config.yaml
train_examples: 26041
encoder_norm: "batchnorm"
decoder_norm_position: "pre"
decoder_head_dim: 16
eps: 1e-08
adamw_lr_other_params: 0.00099
grad_clip: 5.0
ema_decay: 0.99
steps: 3500
final_lr_fraction: 0.1
Rows from block 2 of the audio encoder of a small encoder-decoder audio transcriber, named by matrix and row number. Rows with one number belong to one channel. Each number is 500 + 50 x the weight over its row's rms, rounded and kept within 0 to 999. All counts start at 0. Numbers have three digits each. After the name is the row's rms in percent of the matrix's.
After each channel's rows are labels from the 100 clips, of 14976, where the channel reaches its largest size: "loudest" is the band of the loudest frequency at the time of the peak. Only what is clearly more common there than usual is listed. The data: short read English sentences (LibriTTS-R).
# filt: filter width-3 conv, dilation 4 (encoder.blocks.2.filt.weight, 128x128x3, each kernel summed), inputs 0-127
# gate: gate width-3 conv, dilation 4 (encoder.blocks.2.gate.weight, 128x128x3, each kernel summed), inputs 0-127
# out: residual pointwise conv (encoder.blocks.2.out.weight, 128x128x1, transposed), outputs 0-127

filt.1 100:450520514443522533434529493356423420495556542449482531414427432577528458562471510530509543493517558495573483518501532533418477465467533543433484392511452520510474504465499579566503583486395523516510457469555475493563459493522468457479482413396497549466590609523393542499454500495425458489567530506486496425499459460455501539482504525484461375457542482489464601497547445529492562556596
gate.1 104:525454539538436488474397448521527520474492484516575541588448541586479568575422513550442459556560430459485494490520553561431516487472545440466446446471507547438526503408519525522425463478510502533478539498514540525548546399491474560498511451406481453540511521540422473502441534614535541456448640544433581547456424510580458512489460525471506470520570401510555536569506510486530508637560
out.1 095:629501490605471526494514587394579510458528470471506469491475504478526425529544502556425552467537469462483471533456400478491416529476570509515441463423581422538391529432488499470444463532578511467425499508389545424553466541489519435582510480446541496587411525471571490565546475479438459473465494513450481543489490546480462551537489599512504435503413448523462577508597451447465487474544
loudest: 250 to 500 Hz

filt.104 098:470526408523486488496536424467557539459489587505536445450509391557336457456389495518598552496585480461470481576459519534414460481559593494564519546495492512466499519507528445503499540509413508438488508490474556503491461407484553494520466549432461427524602419484513460489511431539519454551556546396520507564459571423466502572464456459557525525487441520505416514461457556507398522464508
gate.104 104:521468491516509471478555426594591592519545493532440517550491549425557505588518513600415521432454538505538442531512550527515409476450520488521575567486488499523492460542476517498520539495509504473538489478472471540497451517435502558482602505512434576428472465473530480502544466572407494466531483488593598411487454545516396577568508560535467562496635523472518451534488609539370549482563
out.104 087:482504530454494379564456438515509563465477521494554500624461474516435495450583563485520548501513466429556587552497428498548448446476485468597523485565529478436516561511549524496503513517591556463479559538418583538511393491540477508476450465516502488527513458475585416573547483562435473443492493524477532577480511528558343593469525541444479416537562489436547470581546499570426502531512
loudest: 500 to 1000 Hz

filt.15 097:477465552587402432433502519596465462380516452554451624452491540555475525535458519441526503475526496487504517571495446426382465565477493517485481440421497516459421476544465541523565457515502635516531405494431501594504510502462440478579399477435483494550494514454484475474491573508514545454513495595519458526470440594490440509466501533516563584398530490469450432519439528488523502541450
gate.15 112:499541481472512520466538602477605465519492437411484576585527492522473497539572488483586470560484589429528488578449481498535540503489461477560487522515554459478477526606471576537545498450472482567535409580484440435431490529548485516429463522501486481514464515484451445487504489552465474520540492499577456453572469380501420545480459491523622603411501569564474495491488432464357549484413
out.15 107:614623609523504509436455475512514481501566482418426476429545504428491540525516504470473527420507448493503557495506507373473513487542594501419530509437521477401514588568467514455417530485472433573526433556536519539570488483505516518524461435561511558545537492578477470554481506510595472486521564490502454509578505411576529458560444504422490549439591506585465548401449532465543465500505
loudest: 4000 to 8000 Hz

filt.98 092:486507538519514500426457442496512489469546411539415577525378413596480458461472448501542491487381473529522509543490548471561552465476392409493518583480600449592461559451502624493589518466498456483441493461461538430385542496461508521517416458482541532450504504555499553514489549492484468500549520451551411460558521436435512593500465579496513525514559457507503606491530473429472538491512
gate.98 097:478425575526482480341519498519459484433560446533583560438502474506498442432548515535534480555461485545482522552472555518509555455448424513538427495537524437498485472521444477561565546435475491482533450501422525452539452484487522551588456452540376501504502444479562548493592555415408507464492509531465502464466507528525465429663536538518526501504566468602491494620538576417474491520464
out.98 093:558487505452416481505442507447457577428457593511428447542493381436472575564491559414565512439572525459488502587511460493439566418497574461468481506502546578454514435428519505519405445482454460517548456531500463489507503432483466445554468508543541483543469478411559479425498479489519588439449333491510550557557550534470541480496511490525523535444407507506612492462494509543493570532453
loudest: 500 to 1000 Hz

filt.74 097:506494487523483542462552514495479426440508421506509478355425441555404428415508466463557556527495539487467434508344549527586496507496463588474488427512447523478540560516485461563434455366498580574504511547523492502524469494553424472464482485501497517540499493414427484424487479462549392585402502457465464458434489463475486563527531471532501569565531485527481428545491559459491523577557
gate.74 097:565600562447507520537526527467513622498517526663572549505415527493588460559525527498561507495517491487458487488537589540485588505530565555534438486439390466521438549474404521557543487528522545511515451459489574443539444405435581459521481511481522484470477516453471465498521525551499528467479458435495541465469597570546436523475454552468491510546568503409499513461557489540514640474410
out.74 105:542506475447549542568459501491415406460573522483488456468526454468505416489433499532451476511491506505584537468485429511461508477508491486483528447485441496562520509490534554465475502455555494464518533483532480574626483484444526431536618569476529493507455540509575495574403473522544465473464353530446454560522498396475554532462533572541534489539475615645546495416532468552522437577391
loudest: 2000 to 4000 Hz

filt.75 098:448475461494479475403595574497457423479535590463567504462489472519528447532468433459406564533509500496467530520443528508501493416615558481492461446505441589520489550538455571527470467578552432471543475550483481431527454477547418472485557580460536515484475551556517486453523480462561509465456424563442443644487515515496548425409563524556413499514535531620410424473471513457445467519511
gate.75 105:531491563469557561554470499477380532520485501543582496503422464548491515504390364485501460570557374409437507517486589525514438530488469445541500542563512463456531522418456406567575526404521474470555442387526473430448483445501496530438534444533503589444490456489468467532500521515505472483463473468412581534562514535442546419498444428509523530577534477556496561566481533526492512447483
out.75 110:485525518567562397406571462425397462494559502412454486584521546530483521515548506572402479517530536415516535569438565555489471525532491531540418533476421462542543520504361459423624602472517522533431500476461457536510515432509446501375578460472499475499440528490599475477456480524514501485466472536463483491514532513449536487425445595485487492433559514444444466548471476453546518524542
loudest: 500 to 1000 Hz

filt.71 095:497413496525611513516445558447439533467560554537544501500398497495476557524502482611526562567517470467510438515519425477547565458596480568529544578579513515494562525550435489487609488481510536464470575565466554523395520492446524458395553450482430446502432474560603487432514483500524540523496462500494464526480417483405590523460481517488449435616452490410532493421507487473455546494543
gate.71 094:532475575487525389660577522576460506495558512505468540521566508479512443518474506514451554416469484506461554403574496472529512479538478509512520463542472426542527506482503507480498520529519521539439495525492520491424407562527592415554507523529460560486437515539522492561411574383422482477471445502539553573576465548610436598499468483466486592507548544415564496558540501504570461546589
out.71 099:399465469464555473546432391492547523505577507487513546580545439579399455493506494518436472489370519534522563528521553574485563477533508477511420557482529559472549471456451447581520449440488500382558491494560426466492456543465530547481431521433469506533511467440605567479472514496565508511490472489493419538473509489497517473532458569590540435469553415563416521498574438586528478390513
loudest: 2000 to 4000 Hz

filt.100 096:465502503513486618591619530478572567528503490387552494564516479469500444533479532498496447464494459485457523469402531538541475429511467542587446521569531419457523361493438580506504540545511453586444428493507415583514537550554512434519571492458530430496505550606482517518519476489527545582406498373464448555527514486536539448493482441463493462415493578494544538501553495547488509494551
gate.100 099:425535590594533520515528464472474517443509516449563440470491494637538509531483556583525587491516556471511505392564568548419540471504449506508504489429488523518482489512458413524473448502459536500496516442479485466458463609478510502473561552482423463519586556464486547462528459503481501515491623546525572464508617487600521439490572526479502506600575437379581517511475464559493509571589
out.100 102:469509441436500431503574484547556567441509585516547593486485469597484461464536515602452451528483464525523424411501568446515462472471608511561486573498541526515553480482560492532485526506505520355486481491569546540542446504560476534468587479528492536503547560486461525564458481506586563483484510505539546562531522425563567490407413440490512535533610523409562592427452445582447476512489
loudest: 250 to 500 Hz; 500 to 1000 Hz

filt.111 101:574609436526504612409550410452475522511541555482449537585425452510531466516516448481517492575436505484460509530472479565529503512435553512528536553505512504531520582464447553494618503549467505541494485532490519469525508526566535511462500578437584519530533527507498529542533474509454522541480534434644576517476528526428347489546421494583570480568577533543433555492625496480538526560509
gate.111 103:525444431476534528637474485519449502458504430576495516501480439470520574506480552534516425516478409432483472551536534571416549512440513441557570525488529468543510569382438505508478531439514474606536373467533501547563505545518559569589543408500501470524562500393576444462539554488569490492563477538476522530579556524610466443524532457544483542589542498505480461468599489540529493514493
out.111 101:460648474491562429420487565461391528513505526540461462463586503482480593417564481459536617551522490500432519579458539584486487515519568498474453474484591528568514493575480517465567507495505546515481408533472532446491502488549508474495366544511550552577501486523520537495491464479493436547532561593553554514383539493591462487449423523463569471547476499523508623536519532494466570494500
loudest: 2000 to 4000 Hz

filt.36 096:489458497511574524496557437471497550428511484465486646522506532521433526591510483466478519540444429398529532445509535430547413502581437512538502469426493522435421426469489551569453493628564437503493514516517493521529517593516550536493490527600563473490511539422450455607479505500482571528478423471544511555418474460480448388427426495531471545421549440478535487490591502529533526526429
gate.36 087:518495502518434435524624463474345483420451539552501527534487493500483523487458486566536484534473558488440519433511549559512513468508449464483479554427624545571562560515426443399523510516404392472519503540580526569513430491521501477564459499578539496496445511454548514421597472495503480484611506463593405527477450445503541543528476539478426548492370518459475515494512532532568511518475
out.36 094:591588535481513497507536587517508560425466552597569526484516511527433514446499544422419462487510508443402539470564576572581507527510586512476512572560573459570482503583538520535478439549601494469449520433472502439495495540394444526463521471525511488572395485512454405564442536415460469519520448445583468402486538569448521522423500448424454463544521486514532504469448514551499446490534
loudest: 250 to 500 Hz

filt.34 093:496566480563459477459542495493408419407476475426569537449474478423494458443489535447434462502433462429498545450436457591406505568534428551499500398480490456558609585493489496466432572530447599462454560489415482480546631424554556526570468407456517492547533504422440523503541506435483513514474462463524513465576553545502487505523501470569537555498497506389537504440543493515533479504500
gate.34 094:460474519528582509489554504501565533553560478479522540469440456474447481469529522561550438518475467465480498554481499479545540509492581574577528561494481513464570596556460482596449529597505427531514597559514463393444447533489516518507550459471434481481543476584557558442584530518444467486433383408498544489487452446485613591482511506467603453501432524523536451453548523526348467488523
out.34 086:488498497522479512615554512515500478416518473450473541568576408541521518453514488550412453512501514466498447485513492461506440562585454506535478482469513508496574490511491500446591510485487543540530390446404536503580548552432520533478534599535569547492427565486519578495509589535543496453628598362569537538507518488431568473498492504524496535457462541520548479465537579483580645537466
loudest: 500 to 1000 Hz

filt.83 109:409483441497547466561461493490536500468532452465555556570526450496520499476487411448463468485421495435518525575377501566469503534520549507540480525478464551446513547458591414420585520556466544465452490500481533496457552469390494388478493525408483526494421436490435485505559489553517450623512419507571450456629506477476370552416462467483470483536420471489475524471452552531545537497450
gate.83 099:515494564439593548464519505573501530465555538378452475491471531479494424479504485516504604641536465433547468519417570609509482578522473524499538507476528504519540429512507413493518542520502499387514398500476452467446368484450475506489554414458527486461428525475522472531506548534507558482413459442538433501498545488482572564475485489528597534470521470537439520465495615522407580463439
out.83 105:448476444496415448437499397513530584458545419515428509461610562517570531483462477451625462483471545542469511524451555537523577479467557442429490434474561496515478517400497506573382541485567521524438502498401436469436472529390448574524452497506530434519462463496450489586470434473469483531536516469472549483436465490443512546499473433462486516504508408536528528488556499446383482500604
loudest: 1000 to 2000 Hz

filt.52 084:491493508555557417556569438517331613447472541583448493450549534571574438545448516504509523572531454480524549452544440468683567474494508485516503413540534497518463602461433504474471568521492539406531513578487477472472517458514458510408519453413495507401524555502476483533549414510495473542452527488449542538494498458525466555471434536512486585535543478439517462500523453445480537532490
gate.52 101:530545496478513450479454440580547482614523536497511394422474527481577518484532437521502527524500545465570574444546514539531492436510481529407490453616399509458510553544523491537503411494493520511484467546444601595470576603430534563539465559501549596613446504453516496498559487498538482520491486593427447493467498465552516430563543478472587449463452489443504507514449433548385506499446
out.52 110:516492504536586521630463448499511523410484486452471440606502469426539493482493454472487525617446587444453524395472509445445629525454551501494468430487521486539451523327482593461499549466480489571499499462527424424452484456498462438473471437524526584445478499378557465420519557491464509500485568451453489505511491540529574508439495509478566554509470526482505496395459536459516495524514
loudest: 250 to 500 Hz

filt.16 108:542482525419504399506537424478545566570515461515453449469621439485398490438431515474536449459424569455505453542464465489549541471459546419463552446498541555485496508453532558478556534403405433577509538546476539478590612489495505442504458434474594473529470453549457507413513541518582492530476500577455449501571483502401476539450503531474500498493468574534404506385543491555520489529458
gate.16 101:506530535634520518570517472422498517486564566535539386395479501510507481490485394443517469475510500519462505447639465481505393487374559514589506564486563460578515460506437452529504570481519538504507474521546569523466529517499484490472435543457521547482540497552539554498496535509518492519375569500524532503456471487490458404465421482493348440591575450522515524504523469527442492402516
out.16 101:508484472535441461515538372490481432502583480432479574486496445446512410525399474454428470533571463388501502547540481440447459513454497468504551478567507518541505633582476493569511455475513463521535513497455463524440584436501512495467478493409520571595397523455564512525451582480447521510537610606458551540540589549464495550482482465561557477443488511533408441520558483559546488509482
loudest: 2000 to 4000 Hz

filt.115 110:587467430439511460549462477516595565409458479461421514493522487482496523560564557480503479383453481621516478530472405492443545453612494459548401548456580546430489476540512487497497537535542531522425484430529539533544431468498507490457498462535435498482485431513499557460471511566524578439489542453493467456552503386626427619483496466574450467421526531456535495438457525543464462521539
gate.115 100:459531447439492481419446516549449471511609533512538535446577448490488512484525475476496535477417497522563576421470486563491423476524510535512474452671499544590553577494510516492510505489535479399515464514516588525427487501545545510599405490363422404489472557540490451514415506520618512557460471536489468564520441473443596478473408520537500418521487493525475498550497490550534533456530
out.115 107:440560515516491476510409552541450545544585527472462486534547527494532500377524602499524447490546559515439550448484513522463461433511497465526467580439515530583550498504614470403507481622545432423550500528563479583506518407539518548482517530605505500449483483580483446493527541630464543415419413503457461575515568451427461476498481570433490538439526532495493525519543522447449467537479
loudest: 250 to 500 Hz; 500 to 1000 Hz

filt.88 091:491420548578587445480468446557520513435488536472565548512472508576510438416461499472479524483479482554495541531467546558551568463559472528468607544452504376539513455381492512489434429606406495485463482503503477491444456459579492535437459541523552517490512501523511542458498499524479547496471426482611499359504558495473472520484420639483451485401445458465539451470477508528426544503585
gate.88 097:521617588474496539529456482518406595455437470562394475478489500535482504421525459581489426423442433608526463565512550425543522614498507549459449470498436470540500460505497534483436517412444551533437552536476510462449614456461466465504546416515518466531588473483514509510512519488424451472522522469559440525501517497538475442562509408483502465367501563466482447508527432399544538518462
out.88 095:529497546515451454398519576500539492437434450461578464541513438495489472439483503556516503556564458517537517560510444572404499428502510472495468472532566649467441513456542566531472502386478508496466519441531546411519468508539495541544434435545481475540434539356459515433485517452475544527413491440481543575511459452581509451450462627504534479552483408453552491507471480608503431496467
loudest: 4000 to 8000 Hz; 2000 to 4000 Hz

filt.117 095:460460535447517497490540496455573511423482438454474445545527519506499487557541467524499507522454569537522450639471512482485434541499509545551532430427523600494502480378476544462520452460478399451555530469449519475511554437473478459560491374496571465459503479619465546509491474476513510567570575476500497504409534416602530551490555495548475473483450397590489479543501349485415518502447
gate.117 099:651550499437505503423513594538477539484464454560557503610549457504524539453513459539502434526403530488394513542484558456388483521528450559491467502553458480574506413545501460502561456532515512518474437518447513472587546505482544481567435446415555429567493440465471516491455556484523482509591507445553469526379472517414467463511486445513547528648545522490447503524516471510558569482554
out.117 099:486498602436430473505422531435499491573467516443396558483592548504575523508578482579464490568520528423550454549470519553454530506526548524417433568574477493526475519465543512496554462585516521528536469548526607502473493546413498491542555479549515495321582520482504555547578479498473538429372507629519437484490481426476555460485459514468493529566512441525500528489483500460515433486469
loudest: 250 to 500 Hz

filt.106 091:452582586564544501547463528543541508597517479535544434461510527579554520502424487478553373456549395457372535505550529552580537487524548476441451506457459504575462570504450445442455578494536575485533499535532449504440512494423417556512538584485497487511528572508515529527449459524493543461523503482402534465551453582465597543404518515456475509516518493388504492604491576442487518465537
gate.106 083:443484483492566469585458561371411463530457548470495536549469564523505420448533518512464541536449501478528503489552469434580499477476504458586542452417444442527441475520458543527467451483538446464439411543560486459484510469548493463503501497523420527466517556401573550447446385552474545449557487578539524565496585494535579495480485530436555507488533616430604565446536578582525435501492
out.106 105:484439499557546522512439537458504526485516540557515577572464471498546610466474440473576575488495436550504562506526437493475450489549504533529567523541497513462638485449523474539487554548474470584544471477614510595511507541469512477412395531528550550400434477587449528474545434431555521501477449619460513434504515593508472531519583519471461447556544512494576511550433521529589509390510
loudest: 500 to 1000 Hz

filt.43 101:476424479516490522455589491447623474568491511545476569558552486543516571524555524489493476513507506541497564523455507438514572432496554448523566627438557529447454497576627449487520572531569547456492389447545551549562395467520479482531473516481518457527509505479445464472643495459532514536492502429534490484484546573487485499560507510527410479417423479598606547527488565466463506441530
gate.43 099:465419470545439499451498443626460572469436612508513428517443424490428502495460519523498470537445486521520452550505573614561546545440506444501577431525486430451529458533467539476461462445468482548461471445474535487446432525527535474549502475567533511486529518488604445522467384452398488502470518385501526486487482505482551590483502413615442410483488568501426449512526577565443488487491
out.43 103:553447554507503461496495545542456561454510546434514479443540497494534515403430432559518475489513503568559484441443508363431533508532496523547485448497530568387471524655528502523535446489477569415480485403527563531519452686482516504517500451523523534472510497548543455516549448457437535446499496553419455456439467513463418423487533623527485526509484470578477494456414526518488479465544
loudest: 1000 to 2000 Hz

filt.0 096:545510530584526571433563463570419415476357518504569515472503473541525469582529491497528582438531474537483499516588594449500541574454471447455452493463478459523493479436461547512426494570416510538559468454522580446546412469476454473492512407464440529445630539525453540501510460514489532495479592419563513449475476592474437453512563509528427545554494569513514461507418439539564522548517
gate.0 102:479580514556537486434515451551434501481565512466505526517500516445546517553464507460570595547561442451485538542555409590512496457472467527416555495435524476549552458447512538459577534420558551471476405404483493535516541485432462492479519498519472544451399539499489465583524488544541453485501548529468519402493460536495457534476462471410482481585477365558394494409448518433510622569572
out.0 086:509443474550529415369496527521446521430431398524438507462561442441513512465447512483517532595473451587562504465535492479467515426570438510477494510484474523560459591539489463394430545464391569533473499451507521561511422549470534540533475463364377454531586533518576476499476539534456408468524539451460431504428532563542502487485462468541460502495572455435548483472525494503585530534511
loudest: 250 to 500 Hz

filt.45 098:480441461513541458549546494484544462472478581489486523498464529503596483434482405460525525512455364461508542530499514455497412503529475564468527501477518506647531523523464534560612494532587618427472500443499469542570491482427470520445486492533583515469417510476524472575548531441549445514421449569359535569526482544441494509491534451456514554580565536539506453605507484504596489552534
gate.45 088:487449529550550515568576428392538517487579527492451618473537486463515511469474414453451458522497467553459439587492427497517582598490547482514533543597541419570549512506532579497500542453473457468525516493537453454502458421562434449574551503556460538427496562484577556574437464505479441493384521463478465512507474586488389489420449428424571524457495529528471461520547519523434522549537
out.45 096:464491434519466569552554532509529507525536533444506566397524504490491460656538479477457469484527489483465439536541498551592381604467458576470441469502468530460592429531595546432518604482576566426465476523496523520463545482557498589536482525532459496478483552486485444485451521500457517598552451591541598458516526494454485513511436523487563527483579543525493542431618421527550470489550
loudest: 1000 to 2000 Hz

filt.37 095:594614526469513479515511423589477571457509536469564474502454562480472527496475502528577458481434606578551433589520474515488496525455483624522563532519399556479580585480549529565528493438420535489536509532442476453480571496508532442505496422502504484542480543414462520463569509573474451505442450501510513500473476460561433446538432452491351426537406440473537444513530454505494414511467
gate.37 099:499445538498483424545442484517472445472456392517495561471541439519521413453538480545455544488614455576571528493483429537442500390473464458546542470502468405529416537467486517571533490535487512469548570519535533466522569407598513463505416474489439557449497409551552513465442533506488606452470569451475528490520552526512548474556426497404551472470539503495561490528547540475380459621549
out.37 102:523553613510488470522446537498517425567542574557577475533505391567555544560467489528456515482563458432471507504414527448442557430586513555529493472516505522490481549505587483551585432566571512465618525484451501476490503400576522479568562540559479472499414476499538478524446557554532501599467553529588420474556560388462490470495502521476511512527501371492539504470529478547428463569480
loudest: 500 to 1000 Hz

filt.103 111:438532473549445538416396506467591513510418506501509578554481561525482467446452515470540513493450474537550510562432405482407471530584576587491572478521436578421556557521559528438587568535513609555505559529460496559502473490419505555507508565534481482552449511523501617568530511386492419472459474545446496543497502383553560544494558562506561488528534480524481507478458435524461520513534
gate.103 097:530536577405474543472509548493465523537514444580462480447500508465522498501457492449520575544520524504422472513538536505402609499475444498393548460530569475516525518553624376498572521447456532515496514500564397474522523527494497481503489477443514471467451455513483478491523509487398491509571590562519456472495447609582490506535539518511489564366424364553464565509543603537498567526454
out.103 101:474579526599396532480564485511543464475532488520446560530440539513512550461490557560470442448527558587466480561547561599457427505521511530455526538510429471366498538348465589498504589504518506523515540453511544505496477387549466468515439591496489388489569510468483479473514490445489530414481466587466497454423471544540574492544553505580475486511498517556537548513536466616527433501464
loudest: 250 to 500 Hz

filt.102 089:593489506528528470504509449444535480512557505470512549530560455427418504570551440499401542410470590520503527526473507555476468511466392484460591418394425533460480541443550407492415478583440490431419521483566478472451528475464466512474461470450553492502448480468572496512469506535575500485535502579475489572340492494451490414424548458530482442549502488543487449500402474494445581475561
gate.102 101:555490547596483550477462479531534512495520495561432416526531517518525458476465549539548454520446525531441463439540426551562488594483478500467611492442529500488416589449495564539523459436555461453409478525487511460515485475480512581534546379556459571319559549509534436552494441542449514508513436472552461492572461557542500555529547491468490577455584523566538420535402492439497481549533
out.102 092:465484581453564457607515535507462472601428484534497521546469547470427539434559648489455449517546563529435523477420488493469452556493576512443457600499556381509382468461559436503560401461484471399509481572541517507501505569454456497535482468545526494558482522488587447543530521518543474544481502564487460576456482512537472543482540556396464478524412461520484467538484538554502411558484
loudest: 500 to 1000 Hz

filt.54 107:514455547570442412534424520553538474539600454366530581474598503515464535454415572559476516459469450546453447545447461550478568441468599450598463574594503471536524558450524507510536395539438571491424531555513508495519556540558509492543428493535449534527436432459495516506478542440613496467532489479566519492474501450487496458474512488429511557547506479471498484413422501393462447490518
gate.54 103:437484477570450474486575457434492426436518533462471562510522494487452402470431542582536538438436510505496476518495399499395594489532455533505427463525513476478550572505482578552441466583398509523446451448452448482535450507427387468492415462468443418575534539498474459437351461460534505435488442546496562521532539470568473531502568495478478378465518531477564499487496464472482556532541
out.54 107:552448528490476517529570463536541433481439582554501533512503530514506428391508479591515595505563587472509481497481466467418459424604488405600500525462475464492465510482587515431416485446500469526494517435402521563478521583551531500549536481567526520500431514481549514479512467507516507520505432566569485521482464404361431466491403598540523480493469568480591516466580570445485509570512
loudest: 250 to 500 Hz

filt.23 110:574515620519425525536426482493541532474424386525550518565447526560541560522493508508466461455480383551473554450527489449583495461531539469491517522427396464537467526474536543439511540475484519594477469516481527514413614485568533565557479481499499466485545458461500464471401501399448406582497542521532533550454502547446551533524475534435510486607568558424522533484470480517540495614584
gate.23 088:445388512555498540548545448513435511545558558487504477470593494506507583537509506555560453537459539473537497491503622498562508536416497520530657449465484593534507534500450467534506539432462507465467476537476525462455486512554535384507513522629432456499452567437526684518525434543516507463495518467499503523483487559453558535424476452442537462506550515442506541559544547544455387509501
out.23 098:580548536491449508447436515469533521565472490587432515491484438573593469475475471529439481574544485506519526494459486583557608441443483471409484483543525508485466493385558492452484458492503516589386515451548547452470522521535477538534557396517537469536485492528449405448509591387546522543512543546463456423503436526502499499506417466467460511537619497459467575588548511398473586503545
loudest: 1000 to 2000 Hz

filt.69 093:530534437597548497453498494518486410402493492479529531478439562619460469556475520470509512486398483415517474585602476488510453589507469467500486490569504546425494525483530577603585482466520480481481591532475584504575508570494556520464482437396501535598518437439502477483547469477512448581511464560588474475510435534573457542512421526386488491517441548446536529445577425504525469469484
gate.69 102:467454553480494541439542514506552593400540547542506495557495525519378434471511450511470473524495457410540545521476512477505588500476469498484470496405539452493450500530383458522561507415415455515506414515436535481472458596479587580564469447459565518464456535595539505478594465471490410540568514567557496377440479479463542459487480522493559564416507493570522458485442549519469510428591
out.69 103:487505511498489555523527582509530452332464532547451454442471533499538441463599510421520492558533497439564469534441526465473459468430594484532611520481550559419494503499541492564494430482440445512520439542440573518484522505457505655499500583488553506500521439626460499492433533547521491496540466500468470520525521515515479552524562397439557529502432461572485436467529527559502611557417
loudest: 500 to 1000 Hz

filt.99 094:497513566586529486499518443492519483605457535547430454500447408486532591401470502458525384499460446516485482461473416437513526490457492455454486475465491512310539472487484478474483495408537478524527484519500488532508500557539536535521613468550511477401551512492522460526478479399511482541518406517606501516458477438488581653543486415449502554512445517451454570471586484480473522547513
gate.99 092:493517436518509521566454460483452521540513501514580539477488532498502442543531482480411551546415480447473544460489406493523513576516432506402513500506435452616478468456451407422438476582458488547473481419469474515377531564508497546485556537491525498539544510457526489542374547448544557481492548479436420504607460531496580529520597564428490575523476526380518457463506437604479483436460
out.99 098:495470447598491602454519538545494464612447547585511548463588519447585495441573523414547575508508548557551584554479536475546489537518518481527428545462464485498435523556593491560461492576472606553418485513473493478443458455552418524497566443538422491504475587528484508496486487479452442544520550423468470528361420447518492564498466461533497470564473527569539540551436547479495562537448
loudest: 2000 to 4000 Hz; 4000 to 8000 Hz

filt.118 114:541464456545480528513541488486448518455484596529464509494406551495489480519561451485598442514524548564558513545605473486445535501472546475505657493510485472488462478425539558435419479459583543553458478512514556508540349485537578441463457490521494551572532427520452489541582446547457526550526546449538466580468550507496470523554528518491567595503514508584428418544472522443470574516374
gate.118 099:485463497443526497455564501458454522535535501543524448571585504588502522521527535522450620458356453593452449540540476596521525446385498490570454456458564427501507453562413493573525392596527468567429494584504501440495515518559441530484518497579481492523520563503544452525555470557512498537507498445512538518518532486568545592472475589509467529491590582451531469511556465536430482485587
out.118 104:550549519443455497490511505538472460443523529465510473471447406477444498559515533568514457584499465595663512447577495588526553466524475399438506496525551445408445485542478523474535546503570504483472488510497478500452429479550601468514381559546586509514536519470533418571525483563468461398498472468553533514383548556433556487513418542502496553470538568472491444424512561530586506465449
loudest: 2000 to 4000 Hz

filt.22 098:533565479575480464501540482475515500480604451555493593546499444482484526531572509508513471495457608547554464467446468587465377539488438517428527576520529464527530567404562447574489519500456515489523499437524481569536588596556535497464477503454481541517493433458513457555570453514521525578432555554485426451535541407477528480582453515647406528538522445508465392493460512462482572465525
gate.22 102:555493547516486380436537584600503544480542431476455578540520532551499473493439526521531451551452415568544550511567478495489529552443515564407433503562514441547462493422527509463519514553502493389408484515568479545487448411613506535607447518501411488454548538484549419599544570526514488506449460525398498494425494542491469539510459464472456550521528489559466458597467522429477475551550
out.22 112:585549512535506566420514536598474483516493614531570534510584448502487533481539634411512508473512529440522517561526571484472373444526521445512484573568529605511513462526586531528529536479548463531496452533445524508494570494604499489499535571526527501510523498432439470483484563553582518565615550520522567524550490446476452579524449461486488539607554508608579543518459459536475469551487
loudest: 500 to 1000 Hz; 250 to 500 Hz

filt.79 093:365503475490588447451588520438548526485556529502581458476521490555533467512535614529435581513474578541486495484420498552514503526556518445523463511513485559394449474556533523574527542535462534420435523486508492486503531540437525441513434552562465439493451551528541487379505601462453527546508525424522544431606540517483458529540519514564531403451462462521512574629461551584516541527524
gate.79 104:470533489608433495528499431527507471464464498504473567527433511500529445429427463515515538525421459536497414619460478491457577606468466396408478542427497556461462451467495569445485499474615514499493461427427445499487397475478542511495451496556562495502586483514475454530523504566547566490484503607505455436518519554485407499460444466456560568448535497490539394434529472445540560606499
out.79 100:487607556493559501518451582548524488447498524516470519482413540572545533558481509447435513527495492547515452535549412451590479552445574525515526516573475542501524429451502561441550507454445488486495456524520453409557647488477533526481478565537495564562470480553418516435584484557554487485445488515522471415475462515511516625475407406420438472433498475480466520458554526466411414544594
loudest: 250 to 500 Hz

filt.121 112:546553505506518394521485615553592630540502606497543496447535467414540463521487447491486523522499488487505543449449459501487506415484448437519486422578410525489468438606460477443492420401569479568494465612499524469447527581528536521476474515503506535536602473486456460537536555460520462515530524477442498483401480541419514472589515461533464507483463489606494521418469567448584470544547
gate.121 091:439480546584523456461482557465523571439536617571495621486576540533573462524518474458475472450503462468467592478520540480549495435455500664626554496519534468505486584515437464511512557488587510485566485493508472547624467464457512459524530447471517521481448581425529462501486448476497544515530491502503498501477550453434469498532419507529562465494532477542466586503550444531605581399575
out.121 100:419444435610506496496444493486542451554506442400509435381476439530490453552445391475452443487521498424466485590403414476554407414482471443436391581561463529481558500475520506491583507503510519428484510516506499499564491418527492506546450479459488477425535463579485457520565497468534529506489590468499479510547485472515654525471455450527500439508598533433496505478496452514457556518548
loudest: 4000 to 8000 Hz